Weights of a small self-supervised image encoder: 9900 steps, 90422 training examples.
Rows from block 4, named by matrix and row number. Rows with one number belong to one channel. Each number is 128 + 32 x the weight over the matrix's rms, rounded and kept within 0 to 255. All counts start at 0.
# convs1: grouped (12 groups) 3x3 conv (model.blocks.4.convs.1.weight, 96x8x3x3), inputs within the group 0-7, a 3x3 kernel for each
# convs2: expand pointwise conv (model.blocks.4.convs.2.weight, 96x96x1x1, transposed), outputs 0-95
convs1.5 [145 116 121 112 118 150 127 116 136 158 247   5  82   0 255 127  78 179 134 122  93 101 132 155 145 112 146 143 164  98  74  74 204 126 112 156 103  76 222 147 174  50 172 141  72 131 126 118 122 134 137 129 142 117 120 106 146 160 174 107 103 104 154 137 147  88 147 140 116 124 141 133]
convs2.5 [138 137  69 129 118 135 136 112 149 111 141 112 129 183 166  96 138 124 150 131 154 166 115 120 111 191 149 178 141 116 162 146  93  88 164 146 124  84 125 170 172 116 141 212 130 122 145 142 131 120 149 135  87  81 153  74 126 136 107  98 116  81  75 168 157 131 116 121 155 138 113 125 119  78 154 151  84 118 134 109 147 104 133 124 149 118 154 139 125 107 138 129 121 144 118 160]
convs1.6 [124 107  98 130 185 119 121 143 135 104  95 117 117 140 112 122 131 121 129 139 130 112 113 116 108 123 105 158 226 111 156  53 209 167 148 178 121  53 120 143 183  98  90 122 158 121 120 107 124 138 102 114  92 123 108 112  75 116  86 133 109 109 112 118 121 111 136 121 144 143  92 105]
convs2.6 [101 148 132 155 118 101 123 137 142 111  94 122 116 147  47 119 136 118 170 156 108 146 132 152 166 229 149 153 137 127 112 125 224  71 133 101 118  48 128 162 157 124  99 172 156 161 157 129 129 148 125 163 135 151 131 175 218 155 144 114 122 136 124 163 117 179 141 125 119 143 138 122 124 117  74  95 174 120 108 115 162 178 162 135 122 128 138 153 131 183 173 142 115 155 145 159]
convs1.7 [119 116  98 125 162 129 140 167 123 120 173 132  91 140  94 110 118 104 122 134 114 113  95  84 101 122  94 155 173 167 150 131 150 142  45 116  72 127  71 117 184 157 133 197 143 117  92  98 114  99 106 128 117 125 100 131 105 125 158 137 109  91 102 129 166 136 163 156 177 127 110 123]
convs2.7 [109  64 115 142 150 120 140  97 101 125 111 128 142 115 100 129 125 106 135 162 135 138 103  72 181 112 155 103 136 134 103 124 134  94 132  72 146  99 143  90 153 113  51 204 124 108 168 139 129 129 148 123 173 112 165 113 149 134 145 124 132 120 175 153 109 184 110 105 102 176 163 139 149 116 141 106 150  98  93 111 164 123 141 130 132 137 130 100 106 125 156 117 109 142 151 109]
convs1.9 [127 105 148 120 181 139 153 132 112 145 157 151 140 128 146 153 161 181 140 103 127 146 104 153 110 101 125 127 161 127 136 186 173 156 169 124 138 118 148 126 129 131 119 161 143 150 101 157 105 115 128 143 158 136 146  86 105 106  87 108 118  79 131 132 178 138 140 102 114 116 125 135]
convs2.9 [142 172 113 117 113  85 102  84 103 107  95 125 147 117 107  88 153  80 142 105 145 162 161 112 154 159 102  89 114 200 130 149 133 141  17  58 142 110 114 140 110 183  89 107 146 217 140 115 152 137 147 116 144 105 170 105 128 118 155 137 132 139 116 116 159  85 148 106 110  80  64  74 160  89 126 172 172  75 162 154 158 117 114 143 108 128 124  96  90 104 169 111 129 192  82 130]
convs1.10 [ 80 119 158 197 119  68 107 146 106 178 117 104 124 115 148  80 133 154  17 125 225 216 162   9 170 124 107 140 122 113 154 116 136  95 120 120 160  97  97 106 152 121 106 144 127 106 141 109 130 136 143 155 127 127  48 136 185 189 114  74 142 101 135 159 131 108 134 111 140 103 139 143]
convs2.10 [130 127 122 126 153 171 128  72 142 178 145 116 108 137 121 112 106 131 153 114  88 129 139 159  99 122 112 132 145 128 113 123  88 154 121 134 136 135 112 100 123 120 134 158 127 151 139 114  99  95  88 111 106 127 128 100 158 122 150 148 133  52  93 103 145  97 146 107 136 112  82 147 151 159 139 130 155 141 130 119 158 134  92 143 156 110 166 187 138 150 121 137 126 107 158 138]
convs1.11 [109 114  62 167 160 160 119 154 129 135 105 112 127 117 141 134 129 123  71  92  78 255 121 217 141 105 156 124 116 113 137 168 123 124 109 108 161 158 151  85 157  90 127 174 136 106 142  93 132 157 159 130 159 138  97  84  91 189 115 180 141 117 131 167 196 116  69 115 104 124 135 124]
convs2.11 [109 109 134 108  63 105  82 200 111 144 133 155 139 158 166 169 163 118  91 130 169 113  81 122  71 131  82 121 127  80 190 166 180 101 192 150 124  99 152 124 142  92 123  86 126  69  86 137  89 180 232 178 158 116 112 109 147 152 151 136 199 180  91 158 118 130 110 147 102 164  71 123 171 111  92 109  80 130 116  97 136  90 137 121 103 117 117  52  63 124 145  90 116 114 163 123]
convs1.12 [115 137 118 146 143  83  98  99 174 107 109 146 125 142 123 147 124 105 147 109 122 255 176   0  83  95 193 124 123 127 124 132 116 149 133 104 110 150 142  98 106 154 165 144  86 121 106 145 113 134 143 111 143 112 144 126 110 159 148  77  96  93 176 139 148 100  60  94 192 170 134  92]
convs2.12 [170 126  86 134 174 171 163  21 113 143 126 132 144 100 120 131 120 145 151 142 106 146 163 133 136 134 134 166 145 118  76  71 133 113 118 141 139  85  97 136 100 130 153 168 116 188 159 106 133 109  44  68  93 155 120 150  87  98 135 153  78 134  81 129 132 115 123  98 120 129 157 112 101  81 142 138 124 128 172  86 140 143 134 103 151 107 156 172 155 121 154 108 137 100 149 154]
convs1.13 [122 155 141 180 123 206 145 175 134 113 126 128 134 145 153 112 135 117 158 155 110  86 145 112 148 106 141 121 115  84  86 100 116 124 115 137 143 113 137 109 175 144  93 153 116 121  72  98 121 123 134 119 131 107 101 113 125 134 149 133 117 103 107 121  91 112  87  97  89 106  96 106]
convs2.13 [ 92 108 116 130 163 138 154 135 138  91 115 112 147 159 122 149 155  91 175 154 100 111 146 116 128 149 208  71 146 124 117 139  93 137 176  77 121 108 140 120 194 145 160 155  85  91 166 135 155  61 115 162 159 142 167 122  83 140 122 137 126  96 128 113 150 110 143 135 174 150 199 117 160  72 128 113 138  93  86 110 163 105 138 131 111 139 128 109 142 206 139  69 148 156 105  88]
convs1.14 [138 118 120 119 160 139 103 167 110 131 157 148 143 156 148 147 180 145 138 120 129 112 149 128 111 167 126 145 149 145 121 187 159 154 137 186 124 155 125 133 202 165 128 133 155 120 172 135 155 215 152 130 150 149 143 168 118 170 112 146 157 124 152 120 138 134 117  72  96 118  93 114]
convs2.14 [119 134 134 112 180 166 163 120 145 101 166  89 169 145  94  99 216 123 118  86 119  89 154 136 154 129 161 144  82 183 148 159 163 105  66 162 114 141 123 211  73  96 117 116 117 191  88 109 202  97 167 107  74 116 158 117 111  87 109 117 102 113 135 118 137 100 163 115 104 131 152  65 145  82 126 135 161 161 105 133 139  90 122 152 100 159 151 102  83 140  73  54 175 141 103 108]
convs1.15 [116 136 125 184 129 193 133 133 115  89 121 125 112 146 114  97 127  98 116 130 113 255 143 202  69 109  83 127 120 123 169 103 151 124 140 136 157 155 147  95 147 131 172 149 136 125 113 132 126 141 114 143 127 122  65 138 121 188 115 162  85 136  85  98 117 108  70 161  53 156 103 116]
convs2.15 [ 87 152 129  88 119  75 113 251 133 134 105  96 117 148 161 130 123  82  95  93 145 152  63 112 118 127 152 107  90 150 200 164 125 125 134 109 156 145 141 124 137 146 103  72 107  81 101 140  75 142 243 168 160 124 150  95 128 143 127 184 255 119 140 200  90 169 106 103  71 142 103 162 122 127  99 152 127 112 112 110  86 156 139 104  70 186  83  79  82 134 132 111 109 160 111 109]
convs1.16 [129 155 154 129 117 120 176 142 175  83 110 149 145 100 185 134 127 166 134 118 171 153 125 129 123 145 159 129 136 120 140 108 168 109 166 111 112 133 130 168  86 203  78 150 142 106 109  79  85 117 111 142 107  96 108  93 109 173 170  88 137 164 107  89  97  92 121 184 201 114 116 181]
convs2.16 [118 136 114 156 175 150 104 127  59 178 193 142 126 116 151 147 181 162 154 109  85 173 139 162  85 170 100 120  67  97  95 138 130 128 170 117 113  81 139 145  97 138 101 121 104  90 162 155 109 120 122 155 207  98 160 117 160 137 158 147 127 160 122 107  95 124 188 203 114 122 173 186 137 116 106  85 189 119 146 159 149 189  86 153 100 105 103 120 151 115  92 132  90 151 170 130]
convs1.17 [114 124 108 134 112 128 163 161 121 118  98 108 152 107 141 102 103 145  94 169 120 139  92 153 146 154 128 125 143 169 142  88 104 150 120 109 165  94 146  56 140  56 111 171 144 202 202 199  86  98  67 101 106 104  79 126  86 134 146 160 189 127 139 129 139 121 125  97 156 122 167 156]
convs2.17 [133 113 141 115 164 165 115 150 147 205 137 137  85 176 152 143 129 177  99  85 170 136 182 122 115 131  79 119 141  90  94 145 110 154 139 191 163 106 148  87 126 122 136 134 187  92 115 141 121 127  74  84 110 142 164 127 115 149 121 136 174  88 146  93 191 125 143 125 102 172 159 114 118 116 180 142 101 124 144 123 133 105 141 151  63 108 127 133 110 109 152  99  94 111 158 164]
convs1.18 [116 144  95 148 155 161 133 164 132 106 148  83 157 208 139 109 151  94 153 191 155  93  99  93 126 219 137 116 174 104 146 174 159 100 176 124  92 137 127 131 140 104 112 113  98  79 176  75 135 106 132 137 148 114 145 146 129  87 107 124 119 141 111 148 160 177  97  91  64 130 143 132]
convs2.18 [ 64 103 106 163 110 116 117 160 177 157  74 159 123 158 147 144 171  89 140  94 142 127 149 117 152 167 107 168 181 112 154 128 144 180 157 140 141 133 113 175 174 152 103 149 159  98 118 151 159 112  89  73 105 116 181 134 160 133 131 152 163  95 196 205 109 147 142 109 115 119 170 121 129 102 212 126 165 101 112  99 118  91  62 135  79 146 175 155  95  94 146 114 122  82 112 123]
convs1.19 [173 148 143 150 101 116 102 132 125 136 126 167 127 127  88 106 133 119 152 110 118 105 106 115 130 104 108 115 121 122 138  88 115 137 158 124  92 114 131  91 119 102 124 149 140 108  97 121 107 137  94 112 159 128 130 137 101 152 154 122 142 145 101 128 188 182  46 195  79  86 138 112]
convs2.19 [129 127 105  61 110  98 118 167 144  91  89 137 104 106 114 119 119 118 113 139 135 116 159 170  44 133 197  57 123 134  96 150 102 108 148 126 131 153 139 125 127 187 111 142 108  91 160 164 119 146 139  95 118  92 120 107 109 112 138 105  91  97 120 137 140 170 118 141  74 121 120 213  98 124 107 105 115 154  92 133 127 236  94 158 123  91 205 150  97  47 183 164 131 155 164 130]
convs1.21 [116 133 133 130 182 160 103 143  93 124 115 118 111 152 130 118 123  99  94 138 150  85 129 113 132 140 143 119 112 160 131  77  95 133  90 119 145  80  95  90  73 113 110  97 123 122 107  96 123 128 132 147  84 155 147 154 154 151 135 185 144 142 120 160 162  91 150 156 134 119 172 133]
convs2.21 [162 102 137 153 120  94 145 114 142  95 173 109  83 199 102 110 114  78 130 165 167 109 218 159  63 125 194 108  92 211 123 105  68 150  96 154 146 169 125 158 106  71 118  92 163 161 117 113 141 114 108 146 187 112 150  85 155 148  98 140 148 128 115 107 115 126 199 165 114 150 124 121 133 125 150 102 140 116 140 139 126 120 157 120 135 140 145 102  72 143 128 189  69 136 132 104]
convs1.24 [ 87  47 104  68 172 130 109  79 124 154 129  80 150 102 157 122 126 166 101  87 151 108 130 110 142 130 131 114 105 117 137 126 123 108 115 132 150 121 115 172 147 143 153 138 119 127  78 119  85 154 120 151 117 151 117 110 123  89 143 102  89 112 100 100  84 116  95 139 118  95 154 147]
convs2.24 [115 148  72  69 106 105 115 135  70 104 163  96 144 151 151 143 128 105 109 188 109  83 116  58 134 132 156 118 180 146 159 166  98 115 144 102 143 154 130 128 131 120 128 152 165 111  69 127  93 124  91 170 194 137 120 185 115  74 176 133 170 149 112  86 163 196  99 126  95  88 127 123 197 131 136  74  92  85 161 154 142 163 164  97 129 143 171  81 143 200 103 113 161 164 128 123]
convs1.26 [101 142 100 193 245   0  90  98 148 116 104 151  99 111 115 158 134 119 130 115 117 139 141  99 109 117 154 126 111 104 150 103  79 115 108 143 104  80 163 110 121 183 113 122 136 132 129 157 195 195  72 137 117 123 126 161 113 125 159 170 109 117 132 126 122 112 162 115  76 175 140  80]
convs2.26 [166 133  81 153 112 149  73 136 118  82 167 124 182 136 161  90 118  79 121 131  83 118 112  69 168 142 129 122 171 135 113 127  89 135  93  90 128 114  83 132 139 165 166 163 128 121 224 157 146 127 131 143 229 117 146  91 117 126 133 121 110 146  82  95 108 190 106  85 139 113 103 113 134 119 128 178 113  78 124  90 165  65 163  40 165 102 158  92 122 156 152 115  93 124 134 175]
convs1.27 [101  90 178  99  55 225 169 251  21 129 119 147 106 183  81 116 118 109 130 151  95  99  66 202 136 129 134 135 113 153 135 135 128 123  99 135 119 133 101 134 166  81 114  99 162 118 101 141 133  65 141 137 157 102 117 110 101 147 177  81 109 134 135 121  98 183 106  54 169 169 178  45]
convs2.27 [132 154  56 237 108 115 137  90 125 161 135 164 124 112 168  85 134 161 111 153 140 153 137 126 143 151 119 148 126 104  90 142  82 135 117 169 119 131 159  92 103 160  97 143  65 187 203 135 108 113 108  95 132 129 147 139 147 155 135 147 122 171 113 123 155 155 134 137 109 145 197 113  99 156 118 119  97  84 152 124 182 109 176 120 173 122 142 110 115 144 141 137  90  88 176 140]
convs1.28 [101 116 105 143 189 139 100  73 101 111 131 109 105 102 124 150 179 133 140 146 135 135 156 134 117  63  90 119 146 144 160 200 143  86  64 106 113 133 129  94  71  99 128 134 147 155 110 135 112 220 168 126  48 113 134 131 112 111  89 100 135 210 183 135 140 135  81 123 117 124 143 168]
convs2.28 [ 88  84 124 110 114  98 121 136 119 102 170 147 113  92 129 187  80 141  87 182 108 154  91 186 137 128  96 101  89  68 178 125 114 179 166  76 121 142 139  79 164 194 180 107 125 159  52 125 137 162 172 122  94 137  88 138 135 125  85 123 172 112 123 170  88 166 142 120 108 157 121 153  92 117 206 117  55 183 160 147 119  99 110 115 109  85 111 151 166 120 158 103 130 115 120 133]
convs1.29 [137  80  98 125 119 165 147 111 165 133 230 141 111 104 130  78  92  89 103  29 107 111 190 126 160 158 164  87 135  92 114 153 169 110 137 117 112 132 108  98 132 138 109 165 100 155 102 105 194 127 124 159  92  90 138 159 135 141  59 116 109 111 150 190 129 154 177  85 136 167  61 123]
convs2.29 [142 100 133 173 117  97 142 138 118 148 126 126  90 124 148 145  99  93  81 165 107 178  59 103 101 154  84 143 184  98 143 132  76  79 131 175 148 110 182 141 105 168  74 112 185 117 183  92 118  78 123 115 161 141 137  94 198 106 139  82  99 163 128 166  97 169  70  91  77 146 113 158 114 136 105 101 121 120 155  76 102 186 110 128  73 107 134  90 135 130  18 103  92  67 169 200]
convs1.30 [133 186 155  95  71  91 129  48 107  87  98  93 141 161 105 143 102 109 133 151 139 145 156 140 141 153 127 119 158 148 120  90 118 143 138 129 119  69 107 116 146 133 172 188 148 183 211 149 126  79 111 140  93 134 121 124 124 104 124 116 122 136 138 177 169 186  77  98  98 107  95 110]
convs2.30 [136 115 110 168 104 172 237 137  88 148 130 110 151 130 132 189  91 143 117 147 102 133  82  75 171 155  90 165  95 143 120 116 145 123 105 165 171 116 155 143 155 168  96 169 107 123 181 131 133  96  92 118 131 186 142  87 211 107 121 106 117  57 147 186 172 152 136  90 102 122 133 138  85 104 166  77 147 127 104  84 161 144 133  79 162  99 165 101 128 171  92 125 136 146 170 151]
convs1.31 [195  52 102  56 174 177  98 161 139  37 178 179  75 152 175 122 152 144 215  36  56 187  95 100 124 140 118 164 110 116 125 131 111 142 128 133 113 137 157 127 127  83 144 118 118 164  90  81  97 159 119 113 109 138 150 139 133  85 142 147  94 113 123 184  72  91  70 183 170 104 152 169]
convs2.31 [142 141 149 194  91 155 154  79 143  99  92 152 166 152 149 132 111 166 129 178 121 119 125 122 119 128 128 130 138 141  87  83  81 139 106 157 128 118 129 159  65 123 120 129 152 182 210 128 101  68 111 140 153 176  87 114 121 139 133 139 179   0 102 104 142 178 115 118 127 124  94 108 142 135 151  94 144 114 131 117 130 114 145 114 170 163 200 133 117 128 149 184 106 101 110 129]
convs1.34 [108 184 138 161 148 111 134  77 170 148 160 153 103 134 154 135 165 102 189 178 166 129 186 123  67 123  90 145 108 160 103 116  99 109 112 110  98 171 133 146 159  75 117  65 122  69 115 133 169 146 143 155 144 176 121 122 112 135  77 100 146 195 137 123 123 117 113  97 116 140 154 138]
convs2.34 [127 108 122 211 134 118 218 122 176 128 139 140  76  73  76 117 171 124 156  75 102 140  83 130 119 142 128 179 144 143 115 126 114 130 117 154 139  42 157  81 139 150 108 148  79 122 153 137 128 113 123 129  87 103  71 145 162 107 159 104  98 106 126 168 163 119 114 166 126 103  81 132 142 131 133 183 150  86  90 143  68 125 108  94 108  76 167 158 147  96  73 121 123 138 120 138]
convs1.36 [165 125 137 111  86 134 132  88 132 132 132  91 117 154 145 116 156 150 118 112 147 116 239 118 156 155 139 113 175 134 197 134 179 156 162 172 132 143 109  93 130 132 147  89 108 135 125 110 172  12 126 140 157 169  98 162 112 135  70 172 108 187 131 139 152 116 139 133 132 109 149 142]
convs2.36 [132  56 155 142 100  97  88 117 157 137 160 136 160 134 127  98 153 167 156 122 159 126 121 110 112 140  70 141  90  93  91 195 146 127 151 159 116  99  66 130 105 174  71 134  58 121 100  96 132 184 142 138 178  95 130 126  99 108 165 208 113 146 113 131 135 138 122 114  74 159  94 122 159 139 113 142 158  88 167 149 131 110 118 151  98 156 146 120 131  96 133 111 129 143  76 136]
convs1.39 [ 96  84 137  46 202 166  73  94 135 107 126 117 125 129 117 158 123 122 113 123 132 151 188 201 141 207 161 110 151 112 121 121 150 134 123 117 137  98  84 223 167  85 163 138  72 115 147 142  98 130 131 136 103 117 142 156 105  93 101 173 143 120 100 124 143 120 125 106 131 146 138 117]
convs2.39 [135 133 119  82 147 112 130 111  84 132 164 195 199  89 132 140 126 104  77 106 106 148 122 162 114 132 128 133 117 108 116 120 207 208 179 187  80  93 146 117 130 127 146 111 131 252  45 105 155 125 128 117  57  53 117 153 191 144 151 130 151 130 122 111  72 100 157 112 106 207 145  80 186 101 106 185 158 121 168 167  76 125 223  92 146 126 132 148 165 152 153 170 104 142  73 117]
convs1.40 [143 141 142 125 121 144 152 143 173 103 144 106 163 146 112 142 180 122 130 118 112 120 118 153 125 153 146 148 172 155 122  92 158 121 114 113 134 156 145 164 144 142 142  99 135 111 104 141 149 104 138 114  88  97 117 149 104 118 165 112  99 127 111 104 117 100 199 199 144 127 175 152]
convs2.40 [162  69 115 102 118 183 161  90 219 128  55 122 133  85 108 143 212  73 128  96  76 112 138 107 108  73 129  78 134 188 129 161 101 104 113 161 126  99  59 151 100 106 148 114 163 134  99 126 182 136 104 130 149  49  78 113 166 128 112 114  79 130 134 102 115  94 127 100 180 180 135  67 129  70 103 136 116 139  47 158 112 123 138 140 133 139 113 107 168 103  84  53  98 129 151  89]
convs1.42 [126 107 117 136 132 124 120 115 108  81 183 147  88 171 118 156  55 150 137 108 130 110 134 129 121 107 106 122 131 155 114 176 192 113  97  79 121 186  94  87 230  72 142  33 167 114  96 166 148  87 206 126 198  71 148 100 106 220  90 105  67 144 130 117 123 119 118 206 130 163  88 177]
convs2.42 [142 141 110 118 213 148 160  85 164 151 123 153 132 113 144 105 105  54 116 153 191 116  86 135 102 166 183  98  88 154 175 107 189 169 113 114  94 111  74 104  50 117 195 159 127 175  99 155 125 145  84 126 116 129 122 150 142 105 109 164 106 163 148  55 161 148 147 113 146  90 136 174 123 128 172 125 113 174  74 116 126  70 152  78 108 145 151 175 160 129 195 120 138  69 179 104]
convs1.43 [121 133 124 129  85 127 127 135 134 118 145 150 104 140 131 128 118 132  96 119 127  85  80  92  94  83  86 116 128 119 155 164 191 138 148 153 117 160 121 132 166 118 123 117 120 109 105 156  91  84 145 134 149 123 128  97  81 157 104  93 126 145 132 131 130 126 130 142 120 120 136 113]
convs2.43 [ 87  85 111 128  90 131 133 119 107 146 125 134  73  34 129 105 144 123 128 109 138  79  69 103  99 143 145 125 123 177 102 148 114  95 102 129 111 117 182 193 132 107 133 161 120 126 110 147 145 142 141 141 140  69 191 108 144 155  65 189 103 129 145 146  87 133 104 152  91 117 120  94 145 153 116  88 169 143 116 112  87  67 144 103  60 178 160 139 144 114 134 118 199 140 245  68]
convs1.47 [108 100 130 110 153 133 139 102 119  61 175 156 189  72  83 148 117 138  16 181 178 236  71  90 124 127 145 103 163 141 154  92  92 115 126 116 110 138 119 210  80 112 102 152 129  82 151 139 185 112 106 118 150 161  95 194 179 160  31  86  91 155  92  56 184 154 182  93 118 151 104  96]
convs2.47 [159 126 178 122  99 136  97 134 135 156 169 179 103 147 154 125 117 126 126 118 146 138 118  92 135 181 150 104 137 113 140 112 117 101 130 146  86 139 112 106 111 180  78 120 128 112 149 156 116  93 121 137 114 119  75 142 129 110 134 107 195  60 116 134 113 121 134 131 118 155  79 123 124 170  75 134 116 168 159 164 141 123  91 143 159 149 102 166 142 139 180  91 134  98 119 160]
convs1.48 [155 119 120 115 195 124 124  74 134 102 137  88 139  92 165 139 136 108 133 111 139  81 116  79 137 172 169 153 194 136 125  50  92 131 166 116 120 119 109 108 102  88 150 132 145 118 105  93 134 154 168 151 156 144 125 112 166  81 128  79 126 166 132 142 153 146 172 115 116 104  81 118]
convs2.48 [131 113 174 114 104 147 128 150  65 115 144 122 154 114 152 146 129 124 119 134 151 188  84 172 138 157 130 184 125 117 172 182 164 172  99 118 157 112 112  94  63 120 128 106 123 178 113 110  93 113 124 161  95 105 117 150 141 157 124 113  89  76 147 137  86 137 123 159  85 154 131  98 130  96 148 138  75 216 118 105 140  94 115  82  87  87 167 169 146 113 170  97 110 166 115 127]
convs1.49 [105 154 124 159 127 165 112 131 111 160 133 143 101 126 104 114 136 119  94 121 106 148 189 181 103 116 106 148 121 128 104 117  71 147 159 151  69  63  90 174 206 178 142 104 120 162 111 141  89 125  86 135 110 174  83 101 125 144 156 137 129 132 144 147 159 170  54  81  27 151 163 153]
convs2.49 [125 112 137 100 106 111 104 183 151 172 132 147 130 109 155 155  97 112  74 171 128  90  60 178  98 151 133 177 113 114 147 166 167 132 167 136 118 120 118  84 151 184 115  83 121  83  84 135 129 149 168 161 165 110 113 115 121 111  97  96 120 178 112 138  79 136 136 105 159 149  65 143 132  91  99 126 114 168 124  82 132 127 146 194  86 100  99  65 171 101 169  87  93 101  86 145]
convs1.52 [105 156 116 137 189 127 113 121 131 110 181 115  83 174  82  98 195 128 140 116 113 131  88 150 108 101 145  95 173 117 101 183  86  88 167 128 145 122 110 167 114 100 158 142 118 136 137 132 136 176 126 105 126 127 124 102 145 136  78 163 137  96 112 153 120 164 110  73 150 112 121 128]
convs2.52 [103 153 191 136 212 150 137 134  83 128 167 119 125  59 136 144 132 129  90 101 108  80  91 142  87 232 127 124 104  91 155  92 148 132 107 158 177 101 123 113 100 109 134 133 130 122 162 160 103 107 120 110 146 102  92  99  81  92 101 103 132 129 147 117 124 110 103  52 181 121 103  97 161 134 154 116 100  88 108 152 147 170 113 110 103 139 100 123 132  72 130 112 132 114 103 122]
convs1.53 [146  96 140 116 153  84 102 133 102 122 177 137 198 140 115 154 130 139 118 117 122  71 109 108  90  78 140 110 123 108 133  89  81 128 146 121 114 129  78 108 123 106 124  83 122 123 101 130 145  66 108 122  99  96 147 156 168 109  87 167 149 142 139 124 121 129 127 135 155 115 145 123]
convs2.53 [105 136 139 170  73 131 139 143 160 103 126  93  71  74 130 141 164 133 128 132 139  97 202 168 125  93 145  81 115 103 169 135 122 145  99 139 134 117  61 131 103 163  89 144 114 118 131 158 131 192 129 148 129  87 163 159 148 107 138 150 143 102 148 162  88  92 123  83 159 134 151 167  73 124 129 138 121  72 159 101 133 171 126 124 185  79 117  84  90  89 122  77  53 177  74 155]
convs1.54 [155 157  91 171 132 109  70 119 202 137 107 150 154 132 135 107  98 131 157 145 110 182 123  69  70 112 199 165 108  85 163 147  88  52  79 190  80  86 188 179 155  74  91 126 163 119 116 134 110 114 139 134 131 125  88 123 160 112 122 110 161 128 140 174 148  67 145 139  81  55  99 224]
convs2.54 [119 123 101  88 124 185 147  79 173 101 127 128 140 131 128  67 152 118 162 136 133 154 115 141 130 153 120 124 120 155  73 111 105 115 130 108 126 135  89 107 130 176 152 126 115 165 151 142 196  83  90 101 139 134 122 113 109 132 115 146 133 163  32 125 109  92 110 154 147 108 156 122 129 118 149 122 118 123  93 151 139 104 123 103 137 123 163 145 148 138 169 148 113 119 160 163]
convs1.55 [ 85 139 125 128 177 170 120 142 136 124 182 112 137 154 151 130 127 126 117 142 104 147 154  85 147 143 102  69 103  93 137 173 127 105 138 145 117 109 137 106 107 120 132 112 125 120 146 112  98 119 115 123  85  97 113 102 145 106 106 117 107 100 126  79 214  54 152 176 144 134 214  88]
convs2.55 [132  86 137 132 130 147  87 161 115 126 160 123 143 106 147 149 144 133 123 169 104  66 122 129 126 173  72 119 166 149 115 128 124 140 118 154 112 110 130 146  98  98 122 168 104 124 135 202 153 176 130 164  92 132 151 112  99 145 126 143 115 110 122 102  78 155 136  78 198  74  92 100 174 131 132 184 139 158 113 103 128 127  98 132  99 168 132  76 132  86 136 220 116 103 149  95]
convs1.57 [142   0 164 116 135 149 139   6 158 137 146 135 107 157  94  97 168 111  80 250  87 115 149  96 104 255  85 111 132 143 135 134 121 118 115 165 122 154 124 137  96 102 105 172 106 122 170 129 117 125  87  92 168 112 160  95 132 153 112 133 178 102 165 119 148 116 113 112 121 125 135 123]
convs2.57 [106 157  15 138 179 103 148 217 118 120 121 103 104 116 207 165 117 177 143 128 123  54 130 103  99 162 108 194 119 108 123 157 153 114 145 113 149 165 144 124 126 115 106  85 113 154  83 128  63 151 162 120  90 151 143 144 110 184 121 106 113 154 255 117 156 141 106 144 113 185 219 141 129 135  75 173 101  81 118 124 128 154 166  92  98  98 114  94 130 117 140 130 136 126 146 117]
convs1.58 [100 192  87 181 102 150 163  66 109 113 189 157 130 124 167 164 106 103 122 133 163 145 101 122 144 116 118 174  21 164 111 170 112  90 172 111 185   0 149  71 240 109  90 184 109 125 114 105 109 110 132 142 158 131 122  89  92 123 126 157 145 182 149 163  52 163 116 148 146 101 165 111]
convs2.58 [150 164 134 119 145 169  98  91 132 141 124 120 121 141 155 136 138 128 102 106 191  77 124 106 166 152 137 107 139 123 120 131 156 121 156 134 100  88 126  74  84 113 111 123 143 138 128 140 102 147 147 106 124  97 119 161 109 125 155  90 131  81 139  90 106  91 138 144 141 122 135 133 128 153 154 144 128 170 153 139 173  94  98 134 159  69 111 127 146 122 115 110 122  97 182 106]
convs1.59 [113 160 143 148 115 122 133 133 129 100 106 163 179 187  71 109 131 150 141 120 103 127 130 147 112 164  88  92  96 171 173 166  60 108 119 151  91 114 150 134 158 108  84 102 156  91  91 174 150 126 106 139 154 104 112  77 162 142 146 103 141 118 143 175 206  55  44  29 233 149 223  53]
convs2.59 [137 167  73  66  92 136 129 108 131 101 113 158 114 125 158  87 134 118 137 123 166 117 130 126 121 154 144 139 130 120 135 140 110 125 160 126 125 108 121 131 114 192 143  95  86  90 121 118 165 151 135 121 137 127 138 139  95 119 140  79 135 127  57 193 120 121 137 114 146  99 167 129 150 120 125 158 108 140 109 146 131 118 122 118 115 130 131 167 124 109 150 110 107 135 159 105]
convs1.60 [115 153 116 131 167 140 127 135 138 188 129 172 160  53 137 168  89 155 120 111 118 130 155 106 116 114 126 152  70 158 158  40 127 157 110 170 155 127 145 122 111  90 109 114 137 123  98 118 202  38 180 124  79 101 104 123 125 157 116 164 136 135 134 133 178 112 136 110 107 134 132 125]
convs2.60 [142  75 161  87 179 122 149 141  98 122 131 158 106 174 191  97 166 100 116 114 156 127 159 102 135 121  88 127 127 144 133 124 115 140 120 175 148  89 116 116 114  67 129 118 121 125 169 147  75 143 161 126 120 120 182  97  68 186 109  87 160 161 111 105 141  82 120 141 140  83  78 103  95 148  85 151  94 135 171 160 117 167 148 159 102  88 140  99 122  90  25 152 182 175 156 179]
convs1.61 [105 155  91 121 137 107 152 100 143 112 107 160 123 110  89 122 122 123 127 107 131 164 143 167 129 134 179 159 154 142 114 121 105 153 109  90 105 110 115 111 130 118 120  98 131  98  61  97 120 100 108 106  41  87 138 168 121 122 124 109 136 102 126 142 153 121 119 152 150 173  80 107]
convs2.61 [ 94 155 180 117  89 197 171 112 118 105 141 160  96 121 156 113 181 145 122  97 149 146 153 101 146 134 156 147 121 107 162 121 142 159 114 162 138 111  97  91 200 124 181  70 149 107  85 122 170 116  65 143  96 141 121 157  97 150  79 162 121 155 117 138 138 130 111 120  64 102 171  84  96 147 159 109 116  54 145 115  57  94 128 101 124 163 167 156 177 170 143  67 134  85  84  79]
convs1.62 [149 141 130 113  32 186 154 230 100 156 154 126  78  91 153 112 114 119 122 184 105 101 133 128 127 108 113 117 142 106 150 144  83 130 120 165 131 158 134 138 234  67 115  31 211 116 124 141 158 132 113 118 103 144 120  98 126 119 155 130 147  70 130 102 121 135 128 182  73 121 110 173]
convs2.62 [142 148  38 126  97 147 123  89 126 146 128 138 144 107 123 103 154  91 159 101 162 129 126 112 139 154  84 148 141 131 161 142 115  91 145 142  97 136 138 122 103 149 130 135 119  96 125 162  99  87 121 122 152  63  92 119 151 150 143 119 134 144  90 140 130 107 128 144  70 139 109 101 117 142 114 199  98 153  97 133 127 147 108 123 131  90 138 148 130 121 166 107 109 121 155 144]